config.yaml
encoder_arch: "convnext_v2"
model: "image VAE"
dataset: "regions of photos with short descriptions (Visual Genome)"
train_examples: 203450
image_size: 32
downsampling_factor: 8
decoder_weight_standardization: false
decoder_attention: false
lr: 0.027
adamw_lr_other_params: 0.0012
lr_schedule: "wsd_sqrt"
final_lr_fraction: 0.01
warmup_steps: 760
Rows from block 10 of the encoder, named by matrix and row number. Rows with one number belong to one neuron. Each number is 128 + 32 x the weight over its row's rms, rounded and kept within 0 to 255. All counts start at 0.
# fc1: MLP up (encoder.blocks.10.mlp.fc1.weight, 1024x256), inputs 0-127
# fc2: MLP down (encoder.blocks.10.mlp.fc2.weight, 256x1024, transposed), outputs 0-127
fc1.905 [191 199 143 148  70 140 163 121  53 100 109 163 118 111 131  97 174 119 145 158 130 117 121 155 139 131 114 104 153 171 140 129 159 129 118 133  26  91 125 166 101 147  57 136 163  63 128 114 139 167  87 200 127 115 128 113 112  95  87  89 138 138 123 148 131 124 111 143 108 175 189 163 146 106 156 119 132 147 127 169  98 145 104 161 133 147 138  91 122 111 123 127  63  61 140 153 112 138 108 179 108 145  37 140 122 186 170 112 141 106 126 116 119 140 106  55 126 134  86  93 146 176 178 131 187  97 139 156]
fc2.905 [112  46 112 135 100 130 174 147 166 121 133 161  82  98 113 158 132 154 188 128 114 146  74 118  93  85  99 163  98 113 120 104 150 151 131 110 144 152 104 155  86 101 117 144 154 183  90 162 106 125 142 115  67 156 112  97 104 189 159 146  80 156 103 141 125 164 108 164 111 147 197 133 136 137 135 159 137 144 118 138 127  77  64 145 135 158  96 147 163 146 116 175 118 175 157 133 110 125 136 146 131 108 114 134  75 154 120 153 124  93 141 119 118 146  66  93 151 149 101 145  94 128 131 132 143 105 101 110]
fc1.906 [174 133 170  64 145 120 144 160 165  87 130 151 127 156 135 124 140 103 149 164  86 111 171  54 204 118 148 208 135 136 130 143 180 128 142  66 159 158 115 138 122 130  98 122 113 163 132 111 101 219 165 151 108 139 126 116 115 121 148 163 151  77  92 106 114 115 149  90 131 119  81 138 173 165 121 127 133 162 151 132 131 189 135  56 108  71 175  88 159 174 102 121 113 137 135 130 100 100 139 175 131 164  78 137 112 110 132 171  96 124 149 131  92 116 105 134 141  98 112 171 117 136 101  98 142 117 151  96]
fc2.906 [130  81 128 143 109  92 143 113 115 172 165 172 159 131  90 102 113 134 137 136  87  79 171   0 117 116 225 138 153 151 128 105 145 162  33 114 189 126 152 118 151 119 115 144 147 132 114 125 180 161 204 139  93 141 164 111  97 113 119 155 141 113 143 113 142 111 127  35 121 135 137 119  75 142 130 175  94 137 130 187 174 154  90 114 107  96 167  97 133 121 155 115 150 130 167 106 135 145 142 112 161  98 186 128 104 132 138 160 113 129 108 143 118 148 118  77 122 121 103 211 190 120 150 121 119 134  58 131]
fc1.907 [145 101  70 112 154  74 151 119 163  47 149 109 134  74 108 134 124  95 139 136  49 101  57  50 125 129  89 128  84 115 164 129 150 112 182  97  94 139 122 111 100 126 108 128  57  71 135 153  64  92 117  84 137 119 107 154  87 144  85 103  68  93 130 105 110 152 185 142 144 119 162 117 104 127  96 112 132 132 108  96 154 134 140 126 135 121 143 125 117 154 209 156  90 117 147  80 125  60 146  97  90 206 119 136 124 113  86 119 144 167  68 138 126 140 153 152 155  87 114 183 122 110 115 121 204 193 107  91]
fc2.907 [ 80 176 104 131 168 116 116 127 103 116 118  89  96 176 235 148 138 133 181 211 103  86 107 104 133 130  97 163 133  79 141 124 144 141 123 137  95 130 106 145 169 131 128 129 112  97 113 144 218 140 105 130 123  99 161 128  84 148 130 118 140  43 130 116 162 162  87  88 132 127 111 122 121 132 106 102 168 161 140 120 124 105 138 145 158 147 140 115 100 162 138 113 170 174  92  92 112  89  83 132 101 145 134 160 134 142 147 107 166 114 101 138 150 143 107 145 142 167 190 198 156 106 135 122 158 108 225 130]
fc1.908 [111 137 135 108 142 132 116 146 121 111 154 134 124 129 121 109 167 138 137  85 109 114 145  82 149 107 163 131 134 134 122  95 114 116 115 126 160 159   0 120 114 145 165 108 146 110 129 116 100 131 115 114 125 138 148 139 126 112 158 120 116 136 106 130 125 112  67 139 118 117 136 116 106 136 135 106  99 132 142 154 124 131 153  94 106 118 115 128 116 140 138 142 125 162  92 105 184 110 108 115 140  98 150 113  95 135 100 136  91 122 124 120  96 130 112 190 142 133 117 148 112 145 115 129 133 117 144 108]
fc2.908 [ 90  47 153 112 148 118 160 133 122 129 145 147  93 100 137 106 145 154 178 131  97 160  95  93 129 117 107 152 166  98 111  95 197  84 105 196 130 114 170 112  78  86 122  98 157 126 134 151 134 149 137 130 126  85 109  95  89  97  90 169 107 153 156 150 145 128  82 160 122 146  77 150 107 114 105 171 111 120 112 131 122 147 107 153 154 140 108 124  62  96 110 104 137 121 158  88 160 103 179 132 127 108  86  95 125 131 137 121 157 102 146 142 116 133 107  43  90 111 111 121 132 185 145 133 102  95 144 107]
fc1.909 [189 119 114 118 132 149  90 111 108  96 171 137 134 111  86 143 123  93 168  87 107 119 159 119  73 152 124 116 163 148 218 107 103 143 148 109 159 170  70 119 208 111 108 139 140 126 174 165 142 165 118 159 156 133 231 130 130 154  71 139 120 115 109 149 135  70 154 133 127 161 110 137 208 149 135 126 153  63 111  78  21 118 124 103 158 130 150 152 104 123 127 152 191 111 121 107 122 103 128 122  80 139 103 120 101  97 122 193 101 112 144 148 130  87 151 178 144 126 179 115 119 150 127 134 124 152 133 142]
fc2.909 [142  78 102 120  96 111 107 119 112  38 159  82 163 183 125 154 108  77 115 144 146  83 148 104 157 117 255  87 141 135 151 130 130  42 113 118 151 139 140 123 155  97 147 144 125  96 132 156 109  67 151 100 146 150 162 181 139 159 111 128 121 146 135 130 176 155 163 152 115 110 187 107  28 158 144 108  82 105 125 153 107 154 138 123 120 105 118  97 116 144 129  73 128  97 114 102  88  79 135 163 130 121 133 152 131 170 101 104 144 144   0 143  67 172 110 128 151 116 133 184  40 189 130 135  97 135 132 157]
fc1.910 [ 92 122  97 176 199 119 145 132 127 162 132 130 175 175 166  90 131 181 121 143 128 136 132 125 129 154 153 203 111  99 124 128 121  95  93 131  86 131 154 120 137 126 161 156 158 100 161 189 109  88 143 155 119 128 172 117 138 136 154 104 136 117 143 103 147 144 204 137 122 123 125 129  75  75 112 177 114 151 131 126 104 137 164 140 146 120 120 155 105 137 112 154 132 124 145 129 118 118 139 121 138 143 173 141 141 151 115 138  24  83 138  91 138 117 121 108 171 166 144 139 156 167  98 140  91 174 117 121]
fc2.910 [203 141 103  98 159 103 137 127  71 167 166 124 103 146  66 128 186 154 121 150 110 167 124 126  92 101 114 145 123 113  94 110 150 181 156 125 151 168 134 122 122 176 115 147  98 122 119  82 120  89 121 121 145  99 154 147 150  69 163  60 148 146 114 155 136 125 155 120  95 139 127 167 107 122 111 155 145 115  97 122 130 107 174 122 141  84 168 163 120  99 134 132  59  72 139 153 125 131 142 106 113 146  93 131  91 122 145 168 195 160  80 144  25 108 163 212 114 182 147 114 222  83 132 169 112 171 131 114]
fc1.911 [ 35  75 148 118  85 159 110 118 144 125 103 140 179 117 135  75 170  62  88 138 178 118 105 159  99 128 123 131 147  94 121 118 112 141 173 109  93 130 102 124  83 113 147 125 146 127 115 137  89 158 158 142 115 154 160 107  87 133 125 153 191  78 174 188 157 122 147 164 137  95  94  90 172 136 112  98 156 112 138 135 116 118 148 169 148  68 105 134 144 144 130 130  93 126 114 136 114 107  94 130 119 124 101 148 178 127 165 111 132 121 119 141 158 199  81 179 114 197 128 121 108 191 126 107  90 153  91 161]
fc2.911 [110  48 103 176 154 165 105  99 173  91 140  77 182  83  59 124 118  96 143 129  61 120 135 113 147 162 142 170 135 136 175  79 121  95 136 161 114 154  82 122 155  67 103 154 144 152 153 164  44 123  73  56 104 126 139 133 116 136 171 118 172 154 134 110 214 143 167 117  80 123 141 135 158 133 115 118 116 130  98 108 131 169 124 108  97 195  77 123 167 123 154 185 118 196  86 118 137  75 118 155 110 107 137 170 118 122 138 123 147 160 179 113 136 193 118 117 100 114 119  78 141  80  99 124 103 118 201 119]
fc1.912 [111  33 174 135 156  92 108 136 139  88 114  99 158  76 105 191 112  83 190 156  94 149 161 137 130 166  95 176 175 119 129 138  75 139 178  80 191 120 213 164  71 110 149 128 214 114 151 131 122  87 101 124  44 126 121 152  99 124 167 154  68 123 156  89 127 127  76  51 153 145 150 117 107  96 148 134 125  66 161 104 110 131 180  69 170 108 138 167 113 134 167 136 120 137 132 141 143 118 186 102 127  51 113 104 209 168 146 170 126 165 155 109 101 132 112 130 133 118  94 142 105 132 123 152  75 168 121 178]
fc2.912 [161 136 167  86 170 115 154 108 114 117 147  92  94 140 154 161 122 130  97 185 128 157 139  90 149 116 180 187 139 152 176 119  95 198 125 165 153 112 144 138 157 178  86 129 160 106 122 133 134 115 171 115  46 101 151 133 109  91 129 141 127 150  77 112 100  90  97  78 144 166 172 152 127 184 142 162 118  89 156 130 138 157 140 107 100 134 107 103 118  92 110 134 202  22 154  83 132  99 126 110 169 155  75 111 128 162 145  62 102  96 137 141 156 113 108 189  63 125 121 161 147 111 108  82  93  96 123 123]
fc1.913 [ 98  88 194  88 132 155 129 163  87 120 148 121 111 106 107  83 151  57 142  73 105 155 153  89 136 114 118 169 136 145 143 132 182 154 135 160  94  93 120 182 122 136 119 152 130  72 160 113 163 157  77 147 147 140  91 130  73 107 109 118  96 127  86 144  80 143 153 158 166 121 191 130 222 147 121 125 198 148 105 177 144 112 157  79 132  65 110 113 161 112 121 125  80 164 137 218  78 156 113 167 115 131 153 185 105 127 124  81 133 126 140 131  61 126 134  55  72 138 124 140 184 139 122 130 117 117  56 101]
fc2.913 [122  89 160 124 142  98 123 107 117  79 133 127  99 161  59 119 134 156 170 132 142 124 117 107 136 120 130 131 130 138  97 107 166 172 133 106 159 134 152 120 154 130 119  73  88 149  99 157 161 117 107 133 132 171 152 147  99 118 105 132 139 135 139 139  95 135 235 107 115  99 147 107  99  87 109 149 106 173 144 120 149 157 103 171 148 160 138 134 173 171 153 180  97  86 121 201 151 122 139 135  95 140 154 172 103 110 186 129 116 102 114  95 124 173 126 126  69 171  89 158 128 106 146 174 136 144  47 122]
fc1.914 [174  68 182 135 159 134 111 143 151 139 125 110 128  91 150  85 144  57 145 127 169 159 131 149 128 129 139  94 120 162 162 127 131 160 175 120 128 173 117 127  77 112 136 110 153 125 160 132 110 107  98  76 135 139 154 125 134 203 172  98 150 177 108 157 146 134 138 113 140 105 153 165 150 108 108 116 117 101 197 126  67 102 131  87 108  81 108  64 135 111 106 133 146 170 137 107 153  93 155 156  80 118 159 101 107 155 110 129 154  76  51 117 122 106 114 127  76 118 121 182 152 135 117 143 114 128 214 101]
fc2.914 [109 133 117 131 132 144 158 148 115 188 150 108 104 116 151 141 174 118 129 104 129 127 114 190 124 105 143 126 155 132 157 121 135 138 123  95  80  88 101 120 131 140  98 148 111 135 106  76  95 124 164 176 108 121 130 114 128 125 126  49 169 135  96  76 121 155 128  59 122 120 188 120 101 126 130 129 161 125 146 181 112 134 135 150 171  94 146 139 159 149 140 160  92 131 153 172 153 114 179 144  92 116  98  90 138  93 121 188  38 112  97 160 153 160 131 139 180  86 172 109 113 116 124 129  86 133  52 142]
fc1.915 [125 177  65 116 163 149 150 120 135  64 151 134 111 208 161 180 113 111  96 134 156 118  99 162 129 156 130 112 131 141  33 158  71 133  88 116  94 146 168 132 102  87 162 106 120 152 162 137  98 142 150 157  87 108  91 138  88 187 143 144 148 144 112 147 134 126 127 148 109  59 119 133  60 141  69 200 117 137 129 114 136 127  94 155 108 110 156 119  87  49 123 118 104 120 101  65 126 127 146 116 131 188 118 121 154 144 130  98 131  78 152 128  86 102 100 139  85 155 133 137 168 158  84 145  98  71 211 175]
fc2.915 [115 147 146  93 154 149  97 110 105  67  88  97 141 125 186 184 112 133 155 119 150 101  98 231 146  84   2 162 190 105 136 100  80 104 159 132 109 182 152 149  91 125 125  98 100  98 136 144 131 151 122 105 166 113 105  81 133 166 152  77 101 112 124 139 117 123 119  84 102 114 153  77 103  99 123 117  85 151 141 149  94 175 111 101 132 129 136  57 120 153 148 144  93 113 152 106  96 129 139 129 113 189 107  93 168 211 134  97 140 173 126 116  91 124 129 178 123 105 107 168 165 153  97 113 138 103  42 126]
fc1.916 [132 115  71 181 146 175 140 104 176  80 142 118  65 126 147  86 127 121 130 148 118 123 114 112 140 109 125 122 150 163 194 142 102 157 119 124 128 100 108 116 173 163 132 115 140 145 130  61 155 150 161 118 118 123 174 122  87 111 126 150 135 141 174 129 106 132 134 137 146 177 129 132 139 138  87  92  86 150 130  81 145 134 155 160 138  79  87 106 130 106 110 112 152 106 114 128 114 156 175 147 124 146 174 151 162 142  90 145 182 125  83 153 120 118  79  67 156 180 136 177 110  91 131 114 108 125  90 113]
fc2.916 [170 136 138  98  50  95 135 121 129 142 123 164 118 152 142 117 132  37 182 145  80 137 107  55 151 115 132  71 128 180 187 106 110 131 139 118  80 176 139  90 118 111 160  63 108 140  97  97  96 108 183 157 134 167  79 147 120 121 100 126  73 112 138  83 171 128 177 104  70 110 115 113 155 179 110 105 127 157 170 186 131 121 132  79 112 147 105 136 110 172 122 156  98  98 139  88 135 151 171 109  91 117 102 104 184 108  74 103  62 142 118 117  88  94  98 140 124 132 158 131 220 156 169 109 126 138  25 135]
fc1.917 [145 144 150 145  99 125  92 139 162 135 138 140 148  91 139 103 112 117  84 150 102 136 160 136  90 127 140 128 112 149 176  87 168 127 148 160   0 145 189 158 103 139 155 104  97 160 157 138 142 125 135 153 115 153 155 101 145 169 133 127 125 141 134 111 133 148 113 130 121 121 112 148   0 165 138  94 149 121 105 161 160 170 107 102 117 144 101  27 140 127 127 118 134 127 120  94 141  93 129 133  90 153 120 130  93 112 103 129 162 163 117  99 139  93 139  98 127 142 127 210 113 143 143 113 118 115 149 100]
fc2.917 [123  97 123 132 146 130 117 131 115 142 123 161 135  90 114 139 196 154 121 144 126 187 129 115 146 160 158 122 105 150 166  96  80 148 113 116 105 165 187 146 102 169 104 109 178  68 134 128  88 158 107 132 117 110 131 176  70 123 105  50 190  90 114 150 135  62 106 100  57 220  92 174 116 100  92 148 156 132 134 112 112 200 142 142 136  86 107 100  99 187 123 124 154 128 139 126  72  77 100  31 150 105  90 150 207 134 169 135 138 117 145 124 117  85  57 158 115 126 144  75 158  78 153 155 156  44 165 124]
fc1.918 [125 151 148  76 131 110 174 155 158 128 108 161  79 143  90 133 127   0 100 115 129 135 112 122 115 120 163 134 157 111 149 157 141 179 140 148  78 168  80 107 161 178 119 161 120 126 159 175 101 119 170 182 136 138 180 152 141 156  45 106 120 173  92 126 121 109 170 215 134 188 158 146 115 123 149 138 157 167 112 154 108 142 181 125 126 119 165  57 157 105 147 107 111 157 123   4 124 130  82 113 155 136 130 158 108  78 157  94 135  58 206 118 119 153 130 107 209 107 150 162 102 101 152 161  95 113 103 126]
fc2.918 [222  94 144  84 105 228 131 105 131  81 126 146 113  94 138 148 137 111 137 112 117 149 156 160  86 123  71 137 130 107 198 115 128 102 156 103 158 131  58 156 100 125 154 151 115 112  95 144 128  90  86 104 139 171 154 128  85 151 138 169  75 167  96 143 148  91 152 105  95 127 119  99 117 153 139 166 163  80 136 118 104 160  79 107  85 110 182  97 174  99 164 166 128 118 125 153 144 182 113 107 208 205 113 142  87 146 133 101 163 164 194 117 112 124 123 137  98 181 129 123 156 160 122 171 149 113  54 147]
fc1.919 [109 101 151 166  92  91 116 122 148 114 115 111 156  84 164 123 110  54 121 116 182 112  87 153 103 152 166 136 155 136 125  92 148 133 101 179 102 103 143 152 193 179  86 123 126  72 112 154 122 201 101 104 136 119  97  98  87 183 168  83 132  30 166 116 145 133 127 179 116 150 163 106 169 137 128 145 111 103 102  99 128 118 149 137 114 149 135  75 179 144 153 132  79 160 144 157 121  82 108 141 168 180 147  96 104 165 135 133 122 132 130  71 105 145 127 121 197 183  61 106 178 159 122 176 118 156  98 131]
fc2.919 [ 87 147 141 187 125 130 154 153 137  96 115 109  97 139 194 110 146 123 149 140 112  93 146 128 127 150 163 132  86 175 115  99 134 175 130 141 121 117 120 125 115 115 130 120 110 146 110 134   0  97 179 190 170 161 127 153 141 176 142  95  69 124 102  92 139 153  37 105 161 116  89 109 142 105 109  96 136 118 117 133 156 155 159 163 138 167 145 108 116 130 157 110 108 118 154 183  78 163 132 163 103 187 122 119  93  98 128 140 128 134 167 163 140 146  92 163 125 155 135  84 166 136 104 136  91 124 255 144]
fc1.920 [170 158 139 210  69  87 135 121 148 137 136 121  66 125 167 114 107 187 128 126 124  99 111 127  93 155 196 149 136 126 179 107  96  52  68 122 191 149 111 147  88 113 140 122  96 118 142 107 172  77 129  94 161 120 160 149 166 161 140 108 138 146 127 169 141 120 127 114 129 128 101 178  95 188 174 157 136 139 137 128 122 189 130  84  86 127  92 106 115 145 181  78 118 150 141  84 118 161 108 109 169  83  98 100 139 136 139 126 171 124 161 158 196 155 149 139 130 148 146 176 138 201 127 101 141 128 167 178]
fc2.920 [ 64 126 149  80 163 143 168  79 129 119 162 121 101 173  44 106 142 147 138 143 122  86 111  99 118 111  98 136 117 136 171 163 153 186  99 163 167  75 100 158 147 120 131 123 187 161 156  89  82 112 157  80 139 115 115 190 130  87 169 144 159 152 128 174  95 145 154 179 129 121 117 197 113  99 127 140 112 100 128 140 113  82 116 120  91 148 142  55 151  72 149 127 140  65 110 151 148 171 133 139  76 144 140 117 124  72 147 103  67 125  85 122 145 172 118 103 132 136 163 139 117 152 164 117 113 119 155 120]
fc1.921 [186 130 131 104 115 163 102  65 116 156  69 122 116 112 103 127 138 115 150 149  61  92  68 142 154 158 104 152  95 150  71  85 110  88 121 127  91 144 151 122  98 110 113 159 127  88 121 205 101  78 103  73 200 111 117  81 170 131 118 113 128 132 128 150 121 126 113 130 173 174  96  97 111 134 124  82 170 136 126 140 117 128 214 160 113 107 138  46 137 132 107 144 115 120 132 137  96 103 125 123 120  82 127 116 154 175 101 110 198 148 156 181 142 132  63  88  98 139 131 159 157 137 107 198 132 124 123 102]
fc2.921 [117  94  83 172 148  96 115 109 134 170 145  51 167  95 172 167 131 148 133 151 133 120 153 101 125 121 133 129 132 105 157 113 152  99 153 142 180 108 105 111 128 113 144 154 175 125 155 143 101 122 157 173 124  77 165 110 124 131 141 153  87 127 107 104  59 118 113 121 150 101 117 103 138 139 100 110 126 105 146 120 157 128 121 145 145  98 105 177 138 109 115 131 153 153 144 130 167 128  81 131 144 138 154 178 165 140 136 141 115 104 137 103 134 142 111 224 157  75 120 128 112  82 145 122 120 125  32 125]
fc1.922 [131 173 137 190 163 163 147 152 115 108  69  87 155  66  73  95 108  87  63  98 141  69 153  99 121 143 112 125  97 133 152 152  95 123 109 139 107 121 102 181 131 117 154 122 101 117  96  79 154 117 119 144 121  90 108 151 117 101  36 148 126  91 109 135  67 145 131 155 100 149 149  94 183 169  92 102 160 103 132 163 141 139 109 135 164 113 103 136 110 153  96 127 149 110 100 163 132  95 184 169  90 106 140 125  95  77 104 166 100 168 106 152 171  95 107 102  99 117 143 168 102 111 129 117 184 141  67 157]
fc2.922 [101 160 119 255  86  96  97 110 152 156 155 151 160 101  61 145 148 144 158 105  74 144  68 101 100 151 127 156 101 135 174 102 147 180 133 111  83 129  92  98 136 141 147 110 146 120 124 153 182 109 175 180  94 148  99 116 117  97 161 161 142 132 134 167 139 132 157 136 154 140 194 135 105 150 104 118 174 130  57  66 176 158 135 148 130  93  94  95 102 120 111  72 135 145  99 126 167 101 107 140 133  98  61 134 163 151 141 135  69 129 105 122 150 171 108 164 104 151 138 105  94  99 106 136 193 141 123 162]
fc1.923 [168 124 162 205 116 111 114 107 116 131 103  75 147 147 170 129 114 123 142 115 182 194 147 139 111 176  84 106 134 109  99  85 119 150 114 146 122 121 150 131 110 134 147 153 122  95 116 110 117  89 120 174 149  99 147  70 157 183  78  80 125 127 129 109 136  91 102 185 126  82 167 112 171 175 153 133 151 162 146 150 135 121 167 131 135 110  92  37  99 193  73 136  59 171 123 139 179 166 116 134 119 138 108 168 123 130 103 143 130 130 121  95 158 117 139 202 133 146  93  58  91 143 164 187  83 126 140 114]
fc2.923 [167 163 138 111 148 158 197  97 186 160 196  29 153 122 131 130 105  83 120 111 148 103 112  48  63 161 132 118 107 105 171 120 132 133 135 158 158 122 155 107 155  98 144 120  83 153 179 133 136 103 106 179 155  80 152  90 110 148 127 149 135 140 112 119 113 122 130 115 102 150 162 164 127 103 166 147 111  55  44 102 111 133  84 151 101 103  81 153 188 132 177  83  97  22 138 122 114 126 124  97 175 115 155 166 143 121 154 125  93 122 141 170 108 106 142  98 112 158 183 134 100 156 124 112 152 145 127  89]
fc1.924 [178 106 119 118 148 136 193  92 112 111 109 104 175 148 105 137 112 115 142 110 113 129  69 141 116 155  79 180 107 118 150 154 114 101  93 151 149 128 157 140 134 110 122 190 123 126  80 118 172 108 156 136 158  94 132 154 104  84  86 140 133 195 128 121  95  70 144  62  90 172 121 152  92 155 137  94 149  96 109 126 129 185 162 144 132 167 186 110 148 115 152 169 189 190 132 125 133 153 122 133 126 119 139 116 144 125 138 177 185 130 164  93 106 200 164 120  45 142 162 152  89 153 101 146 150 119 122 133]
fc2.924 [134  84 165  36 147 167 102 159 112 126 144 188 134 200 138 188 122  57 158  68 135 132 125 105  99 126 140 132 106  53  91 106  99 129 152 103 182 159 148 159 125 109 150 100 112 130 103 119 170 111 141 191 132 188 138 153 124 153 129 140 194 133 102 158 126 114 115 111 169 126 130 139 106 118 156 106 137 107 111 170  92 109 129  70 128 151 133  64 136 145 111 140 145 138 126  88 132 150 146  93 210  76 147 108 125 108  61 151 115 131 176 110 202 153 150 145 119 127  87  79 133  75 114 132 147 159  86 186]
fc1.925 [180 122 101 154 146 141 136 108  85 148  82 145 151 156  58 107 112 161 170 130 117  89  94  89 139 104 165 130 130 119 119  88 193  32 142  71 110 112 157 106  79  90 116 130 101 124 104 129 134 152 130 175 108 124 103 179 162 192 113 163 119  79 161 119 130 122 129 108 116  86 139 123 100 127 116 124 151  72 114 173 137 101  81 131  99 168 133 115 124 129 183 158  85 126 131 151 116  79 143 130 147 144 166 125 113  70 121 135 197 105  87  83 147  45 129 132 132  93 187 188  78  74 132  84 137 102 154 154]
fc2.925 [102 119  94 169 178 163 153  80 146 157  93  76 141 125 152 114  68 116 108 110 107 149 125 188 134 119 142  81 151  96 146 114 102  93 155 116 163 120  50 142 150 105 138 192  84 135  32 111 154 124 176 130 144 119  81 141 147 109 128 140  96 122 102 100 107 112 157 157 158  79  72 159 118 155 123 160 107  66 110 105 112 171 120  47 109 174 121 129 112 109 110  55 108  91 149 125 128 139 120 150 141 132  81 104 185 162 199 152 143 138  98 110 163 123 112 131 123 103 148 163  99  83  84 142 155 135 159 126]
fc1.926 [155 117 147 142 168 124 121 114 137 140 142 143 113 154 130 197 125 118 144 109 116  91 138 134 104 142 149 159 132 152 127 146 120 104 186 100 125 152  61 112 134 117 164  88 104 114 166 147 157 102 127  88 143 140 126 104 115 146 153 136 117 118 104 134 137 171 138 130 127 117 116 135 142 120 110 143 110 109 100 117 153 130 145  60 119 104 150 198 105 128 133 134 129 117 119  65 130 112  94 122 106 128 164 123 148 145 125 127 132 118 100 171  87 129 151 210 145 122 112 129 155 134 135 142 142 143 248 117]
fc2.926 [149 124 123 160 102  67 148 143  53 117 117 167 162 121 113 181 115  93 104 102 125 178 150 123 192 145 171 165 166 101 121 143 125 125 125 147 131  99  97 133 118 179 136 135 144 104 109  90 128  90  70 118 171 162 119 112 128 125  88  39 116 132 146  95 118 110 119 119  87 108 111 139 107 150 121 171 107 170 145 196 150 154 100 108 141 107 173 145 153 107 125  82 131 163 136 109 100 127 151 107  96 147  96 137  95  81 106 158 169  87  98 142 153 179 161 142  99 153 133 162 122 140 105 163 117  98 176 184]
fc1.927 [171  95  95 128 175  96 158 172  91 119 134 152 100  96 131 146 134  60 153 173  73 136 134 146 118 118  98 122 182 119 114  94  61  85 105 108 177 150 138 143  85 121 151  86  98 105  86 140 138 107 160 128 143 151 113  77 117 192 127 164 105  61 123 127 108  90 131 168 168  96 128 136 157  78 151 156 159 160 130 150 152  81  70 111 125  74  84  90 119  98 119 130 107 157 152 126  87 179 112 104 121  88  80 142 113 146 126 103  91  37 161 130  80 108 115 136  75  98  86 121 136 113 146 114  86 150 112 156]
fc2.927 [100 155 125 130 138 168 126 102 139 166  89 150 138 106 139  98  91  78  98 107 137 197 143 188 104 193 156  75 152  89 140 138  95 113 124 149 115 159 163 132 129 122 142 155 175 134 146 155 141 130 134 122  66 123 136 120 181 148 118 161 126  94 151 135 100 156  89 107 120 125  88 131 141 111 151 156 101 102 151 162 105  81 132 159 100 125 123  92 123  84  74  98 139 112 107 139 103 109 162  73 101 116 113 122 120 166  91 158 142 148 157 152 160 164 151 161 138 135 126 103 190  98  65 103 108 147 175 151]
fc1.928 [148 120 120 187  98 133 123  66  78 134 177 160 179 151 143 167 129  68 102 139 170 137  84  97 129 137 110 126 124 135  92 107  95 147 162 150  98  92 136  62 106 165 150  75 132  91 130 149 121 125 160  95 136 151 135 149 102 163 113 165  45  77 122 159  43 127 170 113 123 155 149 132  73 110  94 172 142 125 161  66 122 131  91 108 124 130 108 188 148 126 126 133 112 129 100 138 130 150 138 177  91 120 125 110  71 148 124 133 125 119 137 108 113  93 155 157 175 162 122  89 125 154 170 134 170 163 115 103]
fc2.928 [102  98  96 111 119  91  91 118 117 111 116 138 167 144 138 132 125 150 108  69 129 128 142 105 131 130 117 127 146 114 139 150 130 158 132 123 112 171  58 134 121 137 111 119 101 106 155  95 104 106 191  93 150 140 115  78 102 100 160 127 100 122 156 159 150 163  43 133 164 124 161 131 159 117 143 141 149 155 114 123 122 107 110  91 151 157 113 168  97 130 157  63 116 127  83 112 143 136 170 129 105 128 162 111 154 109 114 144 146 125 138 126 132 142 119  92 116 153 139 140  96 179 136 162 141 142 182  87]
fc1.929 [144 149 126  99 151 137 141  72 123 110 133 146 125 108 143  73 127 174 127 165 140  80 117 159 127 108  68 164 166 137 119 107 131 149  65 124 111  99  92 111 137 149 127 170 135 149 203 176 126  71 163  94 154 156 124 117 127  64 140 149 135  95 161  82  72 145 107 155 141 103  91 186 159 130 136 119  56 155  93 128 101 138  85 152 102 160 111 104 173 130 112 131 115 154 130 136 126 141  98  70 120 113 168  61 147 120 126  93 159 173 182  84 132 192 144 130 141 109  89  78 172  89 105 131 127  69 105 119]
fc2.929 [ 64 121  87  96 134  80 130 116 142  79 150 151 151  92 135  99 142  80 190 106 156  91 146 111 158 114  87 120 187  60 145 106 151 122 159 152 109  63 159 160 149 163  66 105 139 101 164 154 210 108 143  96 105 109 130 199 123  85 118 138  79  79 125 123 109  99  97 120 141 131 119  99 150 148 121 124 137 140 193 140 152  69 149 107 203 160  73 137 129 191 163  66 129 143 130 135 108 118 182 137  89 203 110 156 172 119 120 115 120 118 127 134 144 136 177 201 108 125 131 147 150  71 125 104 126 102 140 122]
fc1.930 [103 110 189  85 136 152 131 135  54  99 133 107  74 139 132 139 121 108 108  70 175 176 147  94  95 116 115  78 150 107 144 131 144 142 159 109 159  75 104 141 132 169 128  67 128 153 130  75 119 108 100 124 154 160 193 145 142 166 111  75 111 103 125 115 143 141 123 143 177 124 135 133 141 103  86  85 117 129 159 167  78 157 131 143 148 185  69  80 102 142  77 111 102 159 172 136 110  93 101 180 163 115 125 156 142 100 109 163 180 122 111 131  68 128 154 135 122  78 127 142 163 153 120 152 143  88 143 131]
fc2.930 [ 95  84 128 111  66 120 149 113  93  93  80 119 181 193  75 114 109 164 121 106 130 138  86 141  79 124 118 105 147 119  77 177 142 121 132 113 147 141 112 105 100 143 139 115 123 125 147  98 137 154 139 143 134 170 116 160 147 108 165  80  70 149  87 114 121 185 190  85 168  97 210 159 149  93 101 109  88 115  96 112  67 124 104 103 122 137 174 129 175 119 102 118 146 120 137 117 157  79 123 120  70 127 151 106 158  96 144  68  54 146  85  91 160 148 109 164 110  58 197  98 125 197 131 126 102 123  86 129]
fc1.931 [106 128 147 128 182 120  94 136 115 142 123 105 100 109 113 117 122 138 150 129 129 156  92 139 157 135  81 153 123 103 136 108 118 114 188 142 117 168  96 159  89 157 137 144 158 116 149 124  93 111 141 129 137  52 206 134 113 188 108 117 117  97 122 146 162  93 151 114 101 150 140 134 148 110 122 100 117 131 135 148 117 151 211 149 146 129 149  84 104 191 126 155  92 109 112  93 148 156 121 123 120  96 192 146 144 219 160 140 132 137 141  81  91 133 173 136 139 152 197 216 145 137 140 179 118  81 203 117]
fc2.931 [ 89  85 114 144 123 118 116 150  64 140 151 205 121 126  84 126 144 153 195 112 132 141 115  99 143 122 107 119 124 131 154 147 158 130  64 153 156 150 130 107 133 162 112  65 102 200 119 131 130 150 127  82 102 113 134 141  77 148 103 148 176 205 122 148  95 136 165  97 163 130 118 105 126 131 162 153 148 102 112 129  45 149  87 137 154  98 206 115 178 129 129 148 105 127 119 135 157 168 182  91 105 146 129 121  29 157 105 218  90 102  92 137  87  75 104 148 135 154 127  76 167 139 142 140 141  81 170 121]